From a checkpoint of a small audio captioner: decoder activation quick_gelu.
Rows from block 3 of the text decoder of a small audio captioner, named by matrix and row number. Rows with one number belong to one neuron. Each number is 128 + 32 x the weight over its row's rms, rounded and kept within 0 to 255. All counts start at 0. Numbers have three digits each. After the name is the row's rms in percent of the matrix's.
After each neuron's rows are labels from the 100 texts, of 14976, where the neuron reaches its highest value: "fires on" is the input token at the peak. Only what is clearly more common there than usual is listed. The data: synthesized solo parts of chorales (CocoChorales).
# fc1: MLP up (decoder.blocks.3.mlp.fc1.weight, 512x128), inputs 43-85
# fc2: MLP down (decoder.blocks.3.mlp.fc2.weight, 128x512, transposed), outputs 43-85

fc1.458 133:146136194098134019158148083126132135116125152170155154115101132165181085119202077139053119076091098114139185116077108098116102096
fc2.458 136:138120208157122065093088073080130116145130116132147061127118118149116139112097094151095171128173132085115129120110108104075172115
fires on: "f3"; "a3"

fc1.155 124:183157122175121114086093134168164106165118123168137107126173147126178129121140115122133168126086082163103176176204158116118074091
fc2.155 117:129086105149095159158099086111117128104183108102172068165090126114146179100179155169140123056128097079116143090119095136080130129
fires on: "g5"; "c4"; "c5"; "g3"

fc1.393 098:105077139117148098124091129092166152165150101135129177108125176112135128083166120186146150143136123159143145102086131116100098134
fc2.393 108:090170144124126087124169055147154141184130121104126091102094127079137104091110117156155081133125173120177129093089164100126175082
fires on: "<end>"; "g3"; "c4"; "g5"

fc1.70 096:084116118141133122121054160142171144096177077174138068104089157138134117120117113108141109116170154105096123099141180118112141191
fc2.70 083:157151158124167067076175119142117179141083137158179144116203139144144131164096097123113143107111153102093116107204153173072108162
fires on: "g3"; "<end>"; "3"

fc1.369 151:169123144173061124106096105160157101150125165229213122128143145150167099150174101170090146104075090150131136132131121107079146105
fc2.369 158:131161086111135162126113094125179161075186201172199141157069151083137110110111118168129130105147113201147149141091170106103134139
fires on: "4"; "<end>"; "d4"

fc1.391 135:084091130146118134127126155135135142123088060106186155098125139137159126150109085105178111117113146139146141122204125100138096135
fc2.391 134:133100150144073166147094154093114148131139059101087161050134156158143119168136154050178128162130148138108111124157146152130098142
fires on: "d3"

fc1.74 064:147107165093147138089102162151157146128149116153178138158111163122169084139170099123091124170088153109052199133136132073120142135
fc2.74 059:141086145158130165165158165116137124198183097175132075089065133156062163135094149139131111064142130159155119157137175157132102163
fires on: "b3"

fc1.54 108:190158184097161103160099156150091079158120189134048123119105191119143099181149122122120106130172121155090104163072150103144130183
fc2.54 106:090195102146102151192123138180133129114116142089114143148121100126098149153088128146142123144137133140154111106126150162155070175
fires on: "f5"; "e5"; "d3"; "f4"

fc1.324 095:105148150123150128148156136177088138188114132134105093122143118168158179102087108088133105153089161114098176176084122127126032078
fc2.324 091:137133178130196139164089129123138158096158109101121080121149156144128117150146105105178078188143116146129167147086122118094143105
fires on: "d"; "c"; "g"; "a"

fc1.103 088:126088117133190128201150174091109133116116122180091135149146189156138106152134172161126155149069106140144099111108090069149106173
fc2.103 086:140120163136128092131136098060129091129179168193109116139087049124085137121158120104146154108083155137146151101100133085129145056
fires on: "#"

fc1.168 137:105124120119122107111119103099097121113084074144078201119174140128114105083092087144143095140129127157221122168100200067142172151
fc2.168 136:061121150173175125121107198140127186112159168111129176118088094141120113100181109139121166102118109171109128129161093174077121138
fires on: "f5"; "f3"; "f4"; "e5"

fc1.349 085:155147167128141158099082157148168163197105173129096095144105095207140156116156150075106105092148139169069155130104125116113137132
fc2.349 084:111101138170131109159083084177131064109139139128154151106082111107113101194135096119172124076122150100153134140108093141138181117
fires on: "d5"; "d4"

fc1.35 068:147119131139129130132146157146107150156135107127144090069142112138137138176110099055086102078160163172102168168128116079115095143
fc2.35 078:131170130116178014086131107117128086090191110175177132088119149153159074159113193139134145085114123174147093116119145119147144173
fires on: "f3"; "b4"

fc1.165 132:119103142166188109180145078085162105145137139121063205091132103108129159160100080137116113090126088171096146192184123144116123146
fc2.165 141:109172138092198119131135164106126084117115155210090118128102127137152105092182098112184127163110141156144110105133176043206135147
fires on: "c4"

fc1.107 161:118059151123096131105111131113080111143124119173150171149147078188143110117132147167117117098158100158126118218074176141137131196
fc2.107 147:124100099094079154155143097107134162110154191064124149125126164100174196142182128159158118122108141098105122145089081127158024133
fires on: "b3"; "4"; "f4"; "b4"

fc1.147 135:087099112115109102156120093100114165164058164141119139150092101100184160134133115077119106165128140124139184115149102129132151140
fc2.147 131:174140140115162166063123111130148106119141111134087132117127106123070059173107113176135041102150109128149091110192113122114085088
fires on: "d4"; "d5"; "3"

fc1.22 119:188109079154136101109140193189097144126072172172126109112113163127131133040165111117088115143104116184091158117146158106076074095
fc2.22 106:102102078132162163135093110121161133122114112109155101172109118199154180138118137116166148095103109112106104172122074145147134105
fires on: "c4"; "f5"; "f4"; "f3"

fc1.265 105:103194116159127170168165100181142074119131092115101142164122133141061150100111152086118143159098150205149089164097120168159138111
fc2.265 108:153104093145172159150099125102100129140146136140186111112123169183181091066166110149065130126093143119184135154145105173106108128
fires on: "b2"; "a3"; "a5"; "c3"

fc1.76 108:119135116095166138098030135125095145112126167167010146106118153128167092152115123145106110187072128100135189151174099096093164112
fc2.76 118:160146154189168086130094082160108030155156125137105175106092105150150157121080128131122083106176081134123153122115175155197185168
fires on: "3"

fc1.157 076:140186082099087081144106148123157150165068148134115106129111165123089196139140090117087105131095148116072131097159106132167101101
fc2.157 086:137133124184122124172109189106143145096171136046116092114067102097092128082135179163105166125099091120159136126153196158082164108
fires on: "d5"; "e5"; "d4"; "3"

fc1.293 112:116085091105180123174119175142127146198138120095106148122147162162117090091178110144141073125171137188152122145167074144144099073
fc2.293 118:120098100078090052109142094127202077143075104144138154124106099125141165077159188107186153106126126089117129112080144149127127122
fires on: "b3"; "c4"; "c5"; "2"

fc1.453 068:125136122156133089101123184145162112140120162166162126072095118175123156065095130131154145137111112176118080137115120138194118093
fc2.453 065:112188117146136125172184076104199096086125136096121122173111155142131148159131171103133104142148167131131176179039115076098163137
fires on: "c4"; "c5"; "3"

fc1.411 090:104086102152158128145148110133155151135174118171181146101172196106186107179159102139147138106187129153155104069103133122089176080
fc2.411 092:120132153180177125169081170135136051121054134094080144195120118144081101098116093118098147145127148119096140160108102188126078082
fires on: ":"; "e3"

fc1.313 064:150189142147084183123123126187107119162108103158123118103121165147173174084224145133156147105148152144095106131105155084098105154
fc2.313 068:115147177082166134116111113066147135110119115142129169181152177099165130123100123126118129126118140161076180127127120094054134105
fires on: "d4"; "d5"; "3"

fc1.58 099:133117134115151139106119095181165152101054094151070186096081140183142132108181092111098157084166141103110118147077114130086115141
fc2.58 112:094095101066142124110115110164101051167120165184119186146153086119176173169073088060134115139131187121138111079114133121126116101
fires on: "f5"; "f4"

fc1.119 061:188152143052136180102113163114108135107174070150191142132170110149144129108130081119111116099104158109122159166077132149157097139
fc2.119 058:124136137152176136143163120115161147124108101137080109123101078132149095115115163136184085147113194090129100162080183098156095142
fires on: "3"; "<end>"; "4"

fc1.315 103:094136159157113204106101108086164151081149102105133109113120089117145098157130125140155113183127144138179116076095161110065124136
fc2.315 100:151174184146149085085123136133119109130104085128093140088131142141090165149137039137124034101162158148119115179193185121176151143
fires on: "d"; "g"; "f"

fc1.170 092:076100103169149159112104148094141105163094117161147148157140112153183088095087161129133070138137219174172089138161162156136168139
fc2.170 099:113168174183129129126137161135134102100137115087087154105085109138074156099183138184149194184127052152092171101105113145061125168
fires on: "b3"; "b4"; "f3"

fc1.99 137:127182159091090102128087149172090126152099068135105175138148122116133127164176096099090133199155064079121154090130114178085103176
fc2.99 134:159107133184125145120102120096119095084133175124126129107073105138128163102145156195103112147084170156172140145101090201159171127
fires on: "e4"; "e5"; "3"

fc1.320 105:167124165150116133111127142115079135094140147123159132094150160109105076148134165143078158135201148170122128133120151062148176160
fc2.320 110:164226121142096072130134113107102146139179116168153099151154101160119053138085152069160149116081134178135105128156134146088047150
fires on: "#"

fc1.507 131:102062145153125110128101106110164059158122108094133179122160091089159120080152118086138092105090165185168158149183179128154149177
fc2.507 136:142120132115151167163186147107063135134131126145105154152121107105105179105109194185144131149154121138162118166109147129106159083
fires on: "b3"; "f3"

fc1.252 124:091077173161163102131158112185108153111123125156151134167107130123159144061117075090144124141103151127158118164111185099135159137
fc2.252 129:164105063137079168094137101115161121102137082102114149126136078100061145126124140208147151118109125113108121179126145147145099161
fires on: "e5"; "c5"; "c4"; "3"

fc1.449 086:166092122116070120142122110165185164183109130145102039092096162115162122128112157118161107137147061107125148152087147144074112117
fc2.449 079:148105077143140125070125168115135109097097160144097121205158070108137121144158117180140149109153108139125079172114130096154118178
fires on: "5"; "d5"

fc1.243 116:163100080138109239169106129092142083138126121153068128091154138152162156108111192128125097117203145113120149130144101149125136112
fc2.243 123:126140088138159164155204107124162182094172138137117070146115099085112097082164159114184159133086121117138122110088106142183146130
fires on: "5"; "c5"; "c4"; "4"

fc1.447 079:115128117177184151144091133053116118181121153161083098148129133143134109148138104113101180159119108118154183113130138133158132086
fc2.447 083:129158178170139137085099141140154152188079119164166139112174089142137103142102122078119065121154108066085131108166213094130145127
fires on: "3"

fc1.150 071:158104128103134121130108140138106133132133122079114101200166194164178093098139089177121135097081110168078161155104111087140106082
fc2.150 066:103109104165150154121149107162091075089132113130105090151134097053188131158114168140156113133131126099139111123151075106187114139
fires on: "g3"; "a3"; "g4"

fc1.288 101:076115157154126117101088160106111155174178151141121162145073100148173190088125146119146048146147170140186159094190164134134160097
fc2.288 102:096097115145143093114194113114128136189069071097089115062177127094125129086107128210127096141127100138141077220181143191135159117
fires on: "e5"; "b3"; "d5"; "d4"

fc1.124 146:156118110124158115136122030113141127121132168203123191070100090113125160199144097117118129183095110170142147168175086115134122115
fc2.124 134:124157134142233154119143133096129100162130127166068166120153114144136077088107071114145185106135069120159123070173142074134139157
fires on: "d3"; "c5"; "c4"

fc1.19 114:105154115141159106145066109147151105114118112081119128030184103164161100126108136175153138105121117115128151117123146158101160134
fc2.19 118:113087091067175087089140108117130130156162174116142100103139138150154124131114132111168065147135085137125160100209076146126039178
fires on: "g5"; "g3"

fc1.508 067:114121068137133112168067125210139151187102150161151184125149123151144125121104120129082117136139100133144157058134128150129077064
fc2.508 058:132091136162165124113174124125130142157203078163096068145115136125113149089097150118209153140089091076138154134089077068121117156
fires on: "d4"; "f3"; "f5"

fc1.91 098:162152127095082175166134112119134126134180057078173166143087141159155154072086079148111167141134099189060096109156179164172188102
fc2.91 091:172186161089187117077072150161114137155145078072080153143172152137064112132118125102087132124111138102108148148135147053125106178
fires on: "e4"

fc1.123 135:145118126128121147144166173102106122113131147068120157096162126092181123157119059111114117150109122117117125130072141120087151110
fc2.123 133:094084090106105143181138114105162133082079103098174180119111121126095168138105176143119201128127107125183073198136115162133147107
fires on: "d4"; "f3"; "b3"

fc1.59 093:119130073116125082148093172155097137085160113176169148141186106127192134162192159130132188076107112122166095126130119063091085135
fc2.59 095:119110100140084165109161110141131151137148203098118121087093118102110089137167096191116104117180160194134150094087130188146129107
fires on: "violin"; "saxophone"; "cello"

fc1.81 082:122179165151163122145153081135131175139074092014136144110112121089168182106081057148136166172127111118133134132116149136119099126
fc2.81 077:113201090090115143075117135164118152120167153127185070167186132135085112152129162173178116123130117134147152197068143115115112112
fires on: "d"; "a"; "f"; "c"

fc1.106 052:176125140156128197146078060157125155148073155092133150152160118124074107177109096090153178131141096137139173154113111139091134122
fc2.106 047:125142159115144079105123102097133144129152173156184082169142174145122128111148109135076109127131150093105140087080162081125152114
fires on: "5"

fc1.8 152:153146123087120144166165092173104122126102172105074082102160132144110125120110131119085169170049108131175148234143110149144090170
fc2.8 154:133142107116155139105061120166107067104114183156122125090144089136155114073113134071165115174080081096138140170101104150160135139
fires on: "d"; "d5"

fc1.154 078:130133072072151115144158127148119163132107131153043187144136176137144191176100113148053118093188146144122115157099115112156113126
fc2.154 082:106072110092178119112135114129146047087132157171094214099163174137137116084136134091073091109117110116120103119087169088145158159
fires on: "f5"

fc1.387 119:126130122067098138182124130119177081174108116141082124061107159141159138146143124123096167139076101143145157101182134137125142136
fc2.387 118:100116115088144119110191178192124098135104178113110082085149134131090116091187130104150172122056150119121207162138113101124133131
fires on: "d4"

fc1.28 100:222132095146146121144100181154135103143117059109069137055171173123083179083095212124168114106142159106150136056140094151150144137
fc2.28 103:117100168134094176224189119123120131132168136125118126077106089113103124144143188173147130195104149109124124142115102118141137116
fires on: "d4"; "4"; "3"; "d5"

fc1.233 059:094152171107101151172157124203135150134120111085150087120163155096147148107151161127163080075119164198139088073133153146132101122
fc2.233 058:129110127144133080078122120121081128137120080179129176156138130081115094089075118109183121059108124136142106145156183128105162131
fires on: "3"; "4"

fc1.310 090:128127063110159207139078087108193138182149129145141186099116179122124134116079116116161119107200122121137115164143140083106117164
fc2.310 095:189173171103083063109118161110136086096139032079148085112131125150116135125167135147118089130115105140126142085122096060183123092
fires on: "c5"; "c4"

fc1.39 119:107087148131144054130139132111117126179157111103132172127161155123078128140117109141099147184134075173084135184137140116056141143
fc2.39 109:148136108088115148139104142115104068073097160108120208158119074130162108104173154190100139069109140073102118173139114068131148114
fires on: "f3"; "a3"

fc1.187 044:144124117123156134082171132105125119127107080108188174105134075132081170158082074108139158080104168193091150178171168148099093183
fc2.187 044:159136140125129125123152181137143164100074082176150127108142154109079115189151172087143119182136137143138081166156098148170120097
fires on: "d3"

fc1.160 124:160194138084131125164158092117158093183119066058143136132164113133169158140103088125157073170084145090158114155130134114126103118
fc2.160 135:204101094127128139123145218067128120125116110063135166134119174078152132132157187129099120173122186081133076179151112109096155142
fires on: "double"

fc1.399 143:065100139150145089147161132189149152165138071164100113130132111082108112096146082113119105107115172094172122106136176173122043143
fc2.399 157:102127180128175126108138098122032183111148093139147151123130125072148074152103115108109136179185137128135098069136189123064142146
fires on: "3"; "4"

fc1.405 052:181101140085132141111180157067188096117133103139130147118101095090210127138117141157110102156126098169115069141178165167125132210
fc2.405 052:130154089167099163153110154103151101162095130133097167101142146105062057138150165128116103154083133104153135143071175109103161094
fires on: "3"; "b3"; "g3"

fc1.263 115:141124089105075183167169158108087114144146106116128133129140119209145125155143141152088076131127071120149134129081147105134115072
fc2.263 109:124095133171165126141094123094169123145096180108172112095148092082062177118170190156096118113145133089137053181094126142188118109
fires on: ":"; "c"

fc1.149 108:169119147079107174136160112139163132115115178152149147118108110160176103148164076098116093108099149143149149171124096129133124083
fc2.149 118:144150082116123170112171155114098175105145090152137114140116106125137188139105155116165096084158153181138055123073102133120120123
fires on: "f4"; ":"; "f5"

fc1.277 103:179175100127089129114167175143132172137100134168166210134107167144107085143067069079159105164084183188120123137144116167137086098
fc2.277 107:118085146165076235191149107148145085171135077074145135171110127155137155120157146141103118164105123089115136142088171145165101160
fires on: "b3"; "b4"

fc1.390 126:114141156162102069122118146161118114090155144113112132102128149136116144149162140079161095210075155119120111106058146076086127096
fc2.390 131:133146086095122125163153114130118142133155152137102100067131165127141135125178137157173151145078158141104081154118160126177114124
fires on: "saxophone"; "viola"; "oboe"; "trombone"

fc1.492 104:195110087139144151143140121041182131139123160115146140063115138046178193142033102157098132109139123162124151122169080097065110149
fc2.492 102:132096113151175123118181134134101118171132171157069120111122075159075071152065095105131211166165118088142129130150118136133156096
fires on: "c4"; "c5"

fc1.226 118:127126119160134130135076173099125137136185093170125121128129065154173149153104142109137081124173146181112150108144166124079150131
fc2.226 117:097122103128050110129170145133195131202144153086170121069114144145082135085122143098157129163096106112148106180156179152158151093
fires on: ":"; "g5"; "g3"; "3"

fc1.10 043:097129121143173079119133172150121113111130080117124152113065175166178098184142176136124092094125128170104152202119123073142102146
fc2.10 044:131062191131063150094142084147164170147162168130126102156098119094103123133134093132115113066111171130185152117099148153083140144
fires on: "f3"; "e5"; "f5"; "f4"

fc1.412 065:088161155111132128108120116171120144147117149090067140179189102140123123099155127128159227124111163146156072169165100162124107140
fc2.412 069:150059110116096167137184140164164100208129162152104108112149160151168072181077081118114069150121147167109138109134091188102100076
fires on: "b2"; "g4"; "g3"; "c3"

fc1.461 118:123139112114104156152119152141072087122127112171096166128136123088101111128136095069089132181084125116149109072102115137132149118
fc2.461 107:130190117115146132149132088189134130105116122100143136205074079167139203089135109182144105101135157137144161086122157115141144116
fires on: "3"; "e5"

fc1.46 128:147119144132125185129180126089144149110154112071156122152129110151180155117124167116126097136105160125153102126142133067091131181
fc2.46 125:125168107143135167126116179107137145082126115133122197076103186071081100106120215136162137095131092099111086152066100134110148154
fires on: "f4"; "f"

fc1.295 126:107105166073098102179147153126121159066127117103108121088115176147140133133134088197136114146127085146088097146164113043151102087
fc2.295 132:144149139090153119097156160193149101150213087098123109124122166164148072153121115125144148116141163109154159108146096141104130148
fires on: "4"; "<end>"; "5"

fc1.434 069:102117239117136093143108066136100143127139085161097124095129092146123128124144041111123101144156120124111158113090119064163121113
fc2.434 067:140117091103172120183052153136129128126090155086092147145153106153122136128078100118071151140130115112088084183120116152120099057
fires on: "double"

fc1.129 078:111173146125142061138081140173095099109161080139121216091095163150110156156119196097156118092131104166140128104103161188108150214
fc2.129 088:148122155133172146098093125121108145143131184135127150101131110151088106162161068102143114181134082103215147178137110169153169167
fires on: "e5"; "e4"

fc1.173 068:137142171139119143122117178180157148135113069109146129126097093077097129125155080116128155140114113152059100195141123151144120160
fc2.173 064:089233154127146171126150135088128165118143132102096100147183096094063162155129123164120198064114146065123105098129093104148089141
fires on: "d"; "#"; "5"

fc1.348 049:088115129126106135114153066108106099116103138111135158137170137173075155117076099107101104186215172114068140151166136061103124189
fc2.348 051:116184185088170051134060105096091140140086160095137118152144057132179152138108146166137057113162096118117104104123163188111091056
fires on: "double"

fc1.336 164:161129123112144067158150069072128172118112086172075154104084127154136194180133126131085154120164136146112099160105112120178079130
fc2.336 158:150122109132154128132119130182096137127099127199063181083160092119159132105158085077065099152149114107149089146142145138094156147
fires on: "f5"; "e3"

fc1.338 115:078113091127080129104131111172081107115118134124038145085143171213067162114153151120132124116199148150105119102150093133128147128
fc2.338 115:135115164097092160088137113078137151066116141115136146133136083161121158156095185170166084092113160118139110129152122151151163079
fires on: "<end>"

fc1.6 143:126086144174158151165125138092140038061123131099103122116112162154134121133095152134106089139127161148141159188091103100147105124
fc2.6 137:161133096088181109167094111160152076075149102157072130148144127181151090113138121129144130132177139156149122082121126122102113131
fires on: "c4"; "a3"; "3"

fc1.258 129:160099119134117122125109110146142104112145137132114090099145125129178109165127131163149185129159089085157172233146152118134126115
fc2.258 140:103115115138148135123181150050132143095144130096074108180123162107139114129095177084135161146135120098102124072132160112108161093
fires on: "5"; "4"

fc1.274 054:129095160159099123097154123171091075127072126115061165114118133122168145089126124090113146168119114106109102158073158087131144112
fc2.274 054:086140135140133139147120108127158141088111168107127162114120146134152175151146170148149180077169147109198145067147071100087111093
fires on: "e5"; "f5"; "f4"; "3"

fc1.125 118:066127149136107160172177111107139153161159127097127103157110206167138137097075065130101153114124123123126160094155177069137123188
fc2.125 104:131144129103150145051073177125154082181105110176130204094160123113154068162136180175149114123115110129149157102189117141113145130
fires on: "g3"

fc1.300 096:106086184106165165160082154113193121099115141153127143146127073154100141117114085141086142133135102114112179126096108066177107105
fc2.300 101:098123167113137199091110153102079183209109167176117135091112161056085120152139124154133110114092126175136157135140200140112121121
fires on: "4"; "5"

fc1.163 079:115072118115122091089098157148094104157089086100120174162115186135136080097105140097141152080110149171123120039137132117125085108
fc2.163 081:105101096173119157085110168137117098105163067120142142067130188117175143161129135089144098102101134161065126167157154157100120136
fires on: "d3"; "<end>"; "f3"

fc1.490 124:102102142151147138130125089155141150109108093149127172108101122165097132090112120146101135091115130116125084178117172094116185165
fc2.490 120:167087118097101153154162145135150116119134115091110139128084103082193145107110162194167123103115125090139163138132080173112066154
fires on: "e5"; "f4"; "f5"; "c4"

fc1.511 085:162053121142166144064050066060156109128143133164143123175145131176132114146090080117132139170124078068101165133139144081139098177
fc2.511 082:127105090094191117120107131101123163100117156094083125115157083112096101129155105115086102133154176165106058154176145141125176125
fires on: "c5"; "c4"

fc1.504 105:109153193191108085133144134119134103155113132060155136120071148190160156089124124103091141100143137162101166151170095089062152148
fc2.504 100:115154152139139156131134158117124025121117221168134117150114089170136109166121150105091147094138143086125078093121125108145148083
fires on: "f4"; "f3"; "f5"; "3"

fc1.438 076:125086152118075115140146185090078115129119068105170169141144165157113162108081101056154182122121156192147118130165159111112145138
fc2.438 081:153163113147079148130127129143099084173118023087112122051117118149122125171102108059173101162109143120150114136182159155153117112
fires on: "d3"

fc1.416 115:099118114114077146156145099094097114167089045080093175089115137121102117137179104168114167158112114147141176117178138122084144176
fc2.416 121:135112143102164134074147154114169129140125200109148080168135089116136134147094127040149114102149101125177122108102126187135129084
fires on: "g5"; "4"

fc1.219 112:097124144112115167169106168108110166124113065116170152090110172117171105140083134103182075178082103159108161134143156074107143108
fc2.219 116:147093144163062182137130121119078121171134098096024137124160155164175129097167137066168149134105154117182077135197135127078087132
fires on: "d3"

fc1.92 041:125134094162153098161185126138117088090106168154114177085122204079128095106115110125131198110123169124162155088146125095137102119
fc2.92 047:138121104126091082074160097130131120133140073155093090125130151152124144077118220094136161143128155144099154164162125111084094114
fires on: "#"

fc1.222 104:165090142111158090150126140167177131097144133113111105141063192173160165209109123106077162143138123192165122151147173154119118111
fc2.222 112:176133126121111099118105127123087115053167078149142137120116090101079082079176118146157163148150116111086090173101135116126148159
fires on: "<end>"

fc1.109 081:168146128083111158133095130093093118086075098145171131123085116094167177101103080185125160108118100172156127150110176124120128150
fc2.109 077:142125087104139078158149092153131089119138129140140119129148119110162100092196187140107157131187164126183148069115138108138154124
fires on: "f4"; "f5"; "3"; "e3"

fc1.267 100:116138186110164188139085179119150095122125153142142096119161110139115153144139149193129148149122176162082179158138061067115104143
fc2.267 094:125132134137080133130127064120071212127151109142106090148170068138138099038131155122101173069146089127089085141134115152123130130
fires on: "4"; "5"; "c4"

fc1.368 129:072061139132136128127105144169155130180101140111112152091125185096115131129171113126134073159089162105109160140148094114071098068
fc2.368 131:116124124099036122157126139123145109164159153104110090151096199126146155101097147142131064171127157105153147104144131163143103113
fires on: "b3"; "f3"; "f4"

fc1.378 123:151131124148141107153154115085200052135087181152161119104069139119118110160119122132112125053073121117107126098203163103071100169
fc2.378 123:086135139059131132149141146133150092172148158116178118153124128153147121173140184052131075067091136117113057119169147126111213099
fires on: "<end>"; "4"; "3"

fc1.45 103:090129130080170138128132085115109131182113146134068155106113180129151173111107182148120092114162032206127115148142134101094061088
fc2.45 102:175106197172133120189135134095111162166160095102107062110085124078106145081164148187146104147145106124194134113117147134122122124
fires on: "f5"; "e3"; "f4"

fc1.307 096:117163120134185114102121123166143132117091048105127193113100161118105088122145109122087128108122119189098191064121084131136117107
fc2.307 106:120104075124133129059154125118114137121123131194196133156120136102145148087119130119119128128132134104152122125113135107190148111
fires on: "<end>"; "f3"; "b3"

fc1.415 102:151125118111175099109102123152139185137135103126115125171138142110057118155123141117089174109095136157113114167096136143103112107
fc2.415 113:093132114092160169113155155026198134135120145121124129135141152076126042115149170181073123151110148126096098128154118106107136133
fires on: "d"; "g"

fc1.481 134:105093128079155126101151082152086120150106125149139152110141138104161153122109104151109163156128164068112113145090110142184127134
fc2.481 130:117037097160145088172140093122145115120155078087102126184108078174149109106160198146110160129160114072103133162156138114131073133
fires on: "e5"; "a4"

fc1.276 123:125181134167156165124140103107119127085143095091129095150072125087158185155147128143119160180126174096148131162118122102160180084
fc2.276 120:119082083144147041143145088175108112125134182138127123075169128158082163152134155197139150107155204120116187143095115101094102185
fires on: "4"; "3"; "f4"; "f5"

fc1.61 063:088091108175088150170110120155099184110109083151132110163101121164168148114126141105063138117068079125157168158073142060191108139
fc2.61 064:161077107154168118119166110102133129062190112163167062123128135140178122141167124176115098099120164096073142107137160092125127141
fires on: "e5"; "c5"; "f5"; "a4"

fc1.491 111:072173127163102173175053169126120180171089152120094149137136152140142116102143080161081119194177100122150149111157105083105079186
fc2.491 113:129101163107129131142114081089105135115182164152097090075106117127099120124102113113145109112134145178169140117113092156183160151
fires on: "<end>"

fc1.268 140:064111140142123070123135167122169161122157144114108167114112172142105161163152107134113118139134105127146175127118142096100099092
fc2.268 140:121156141131137135144139082149151165160112110101149122125070213075124123071167137121100182130130102162141128084108121126131136100
fires on: "<end>"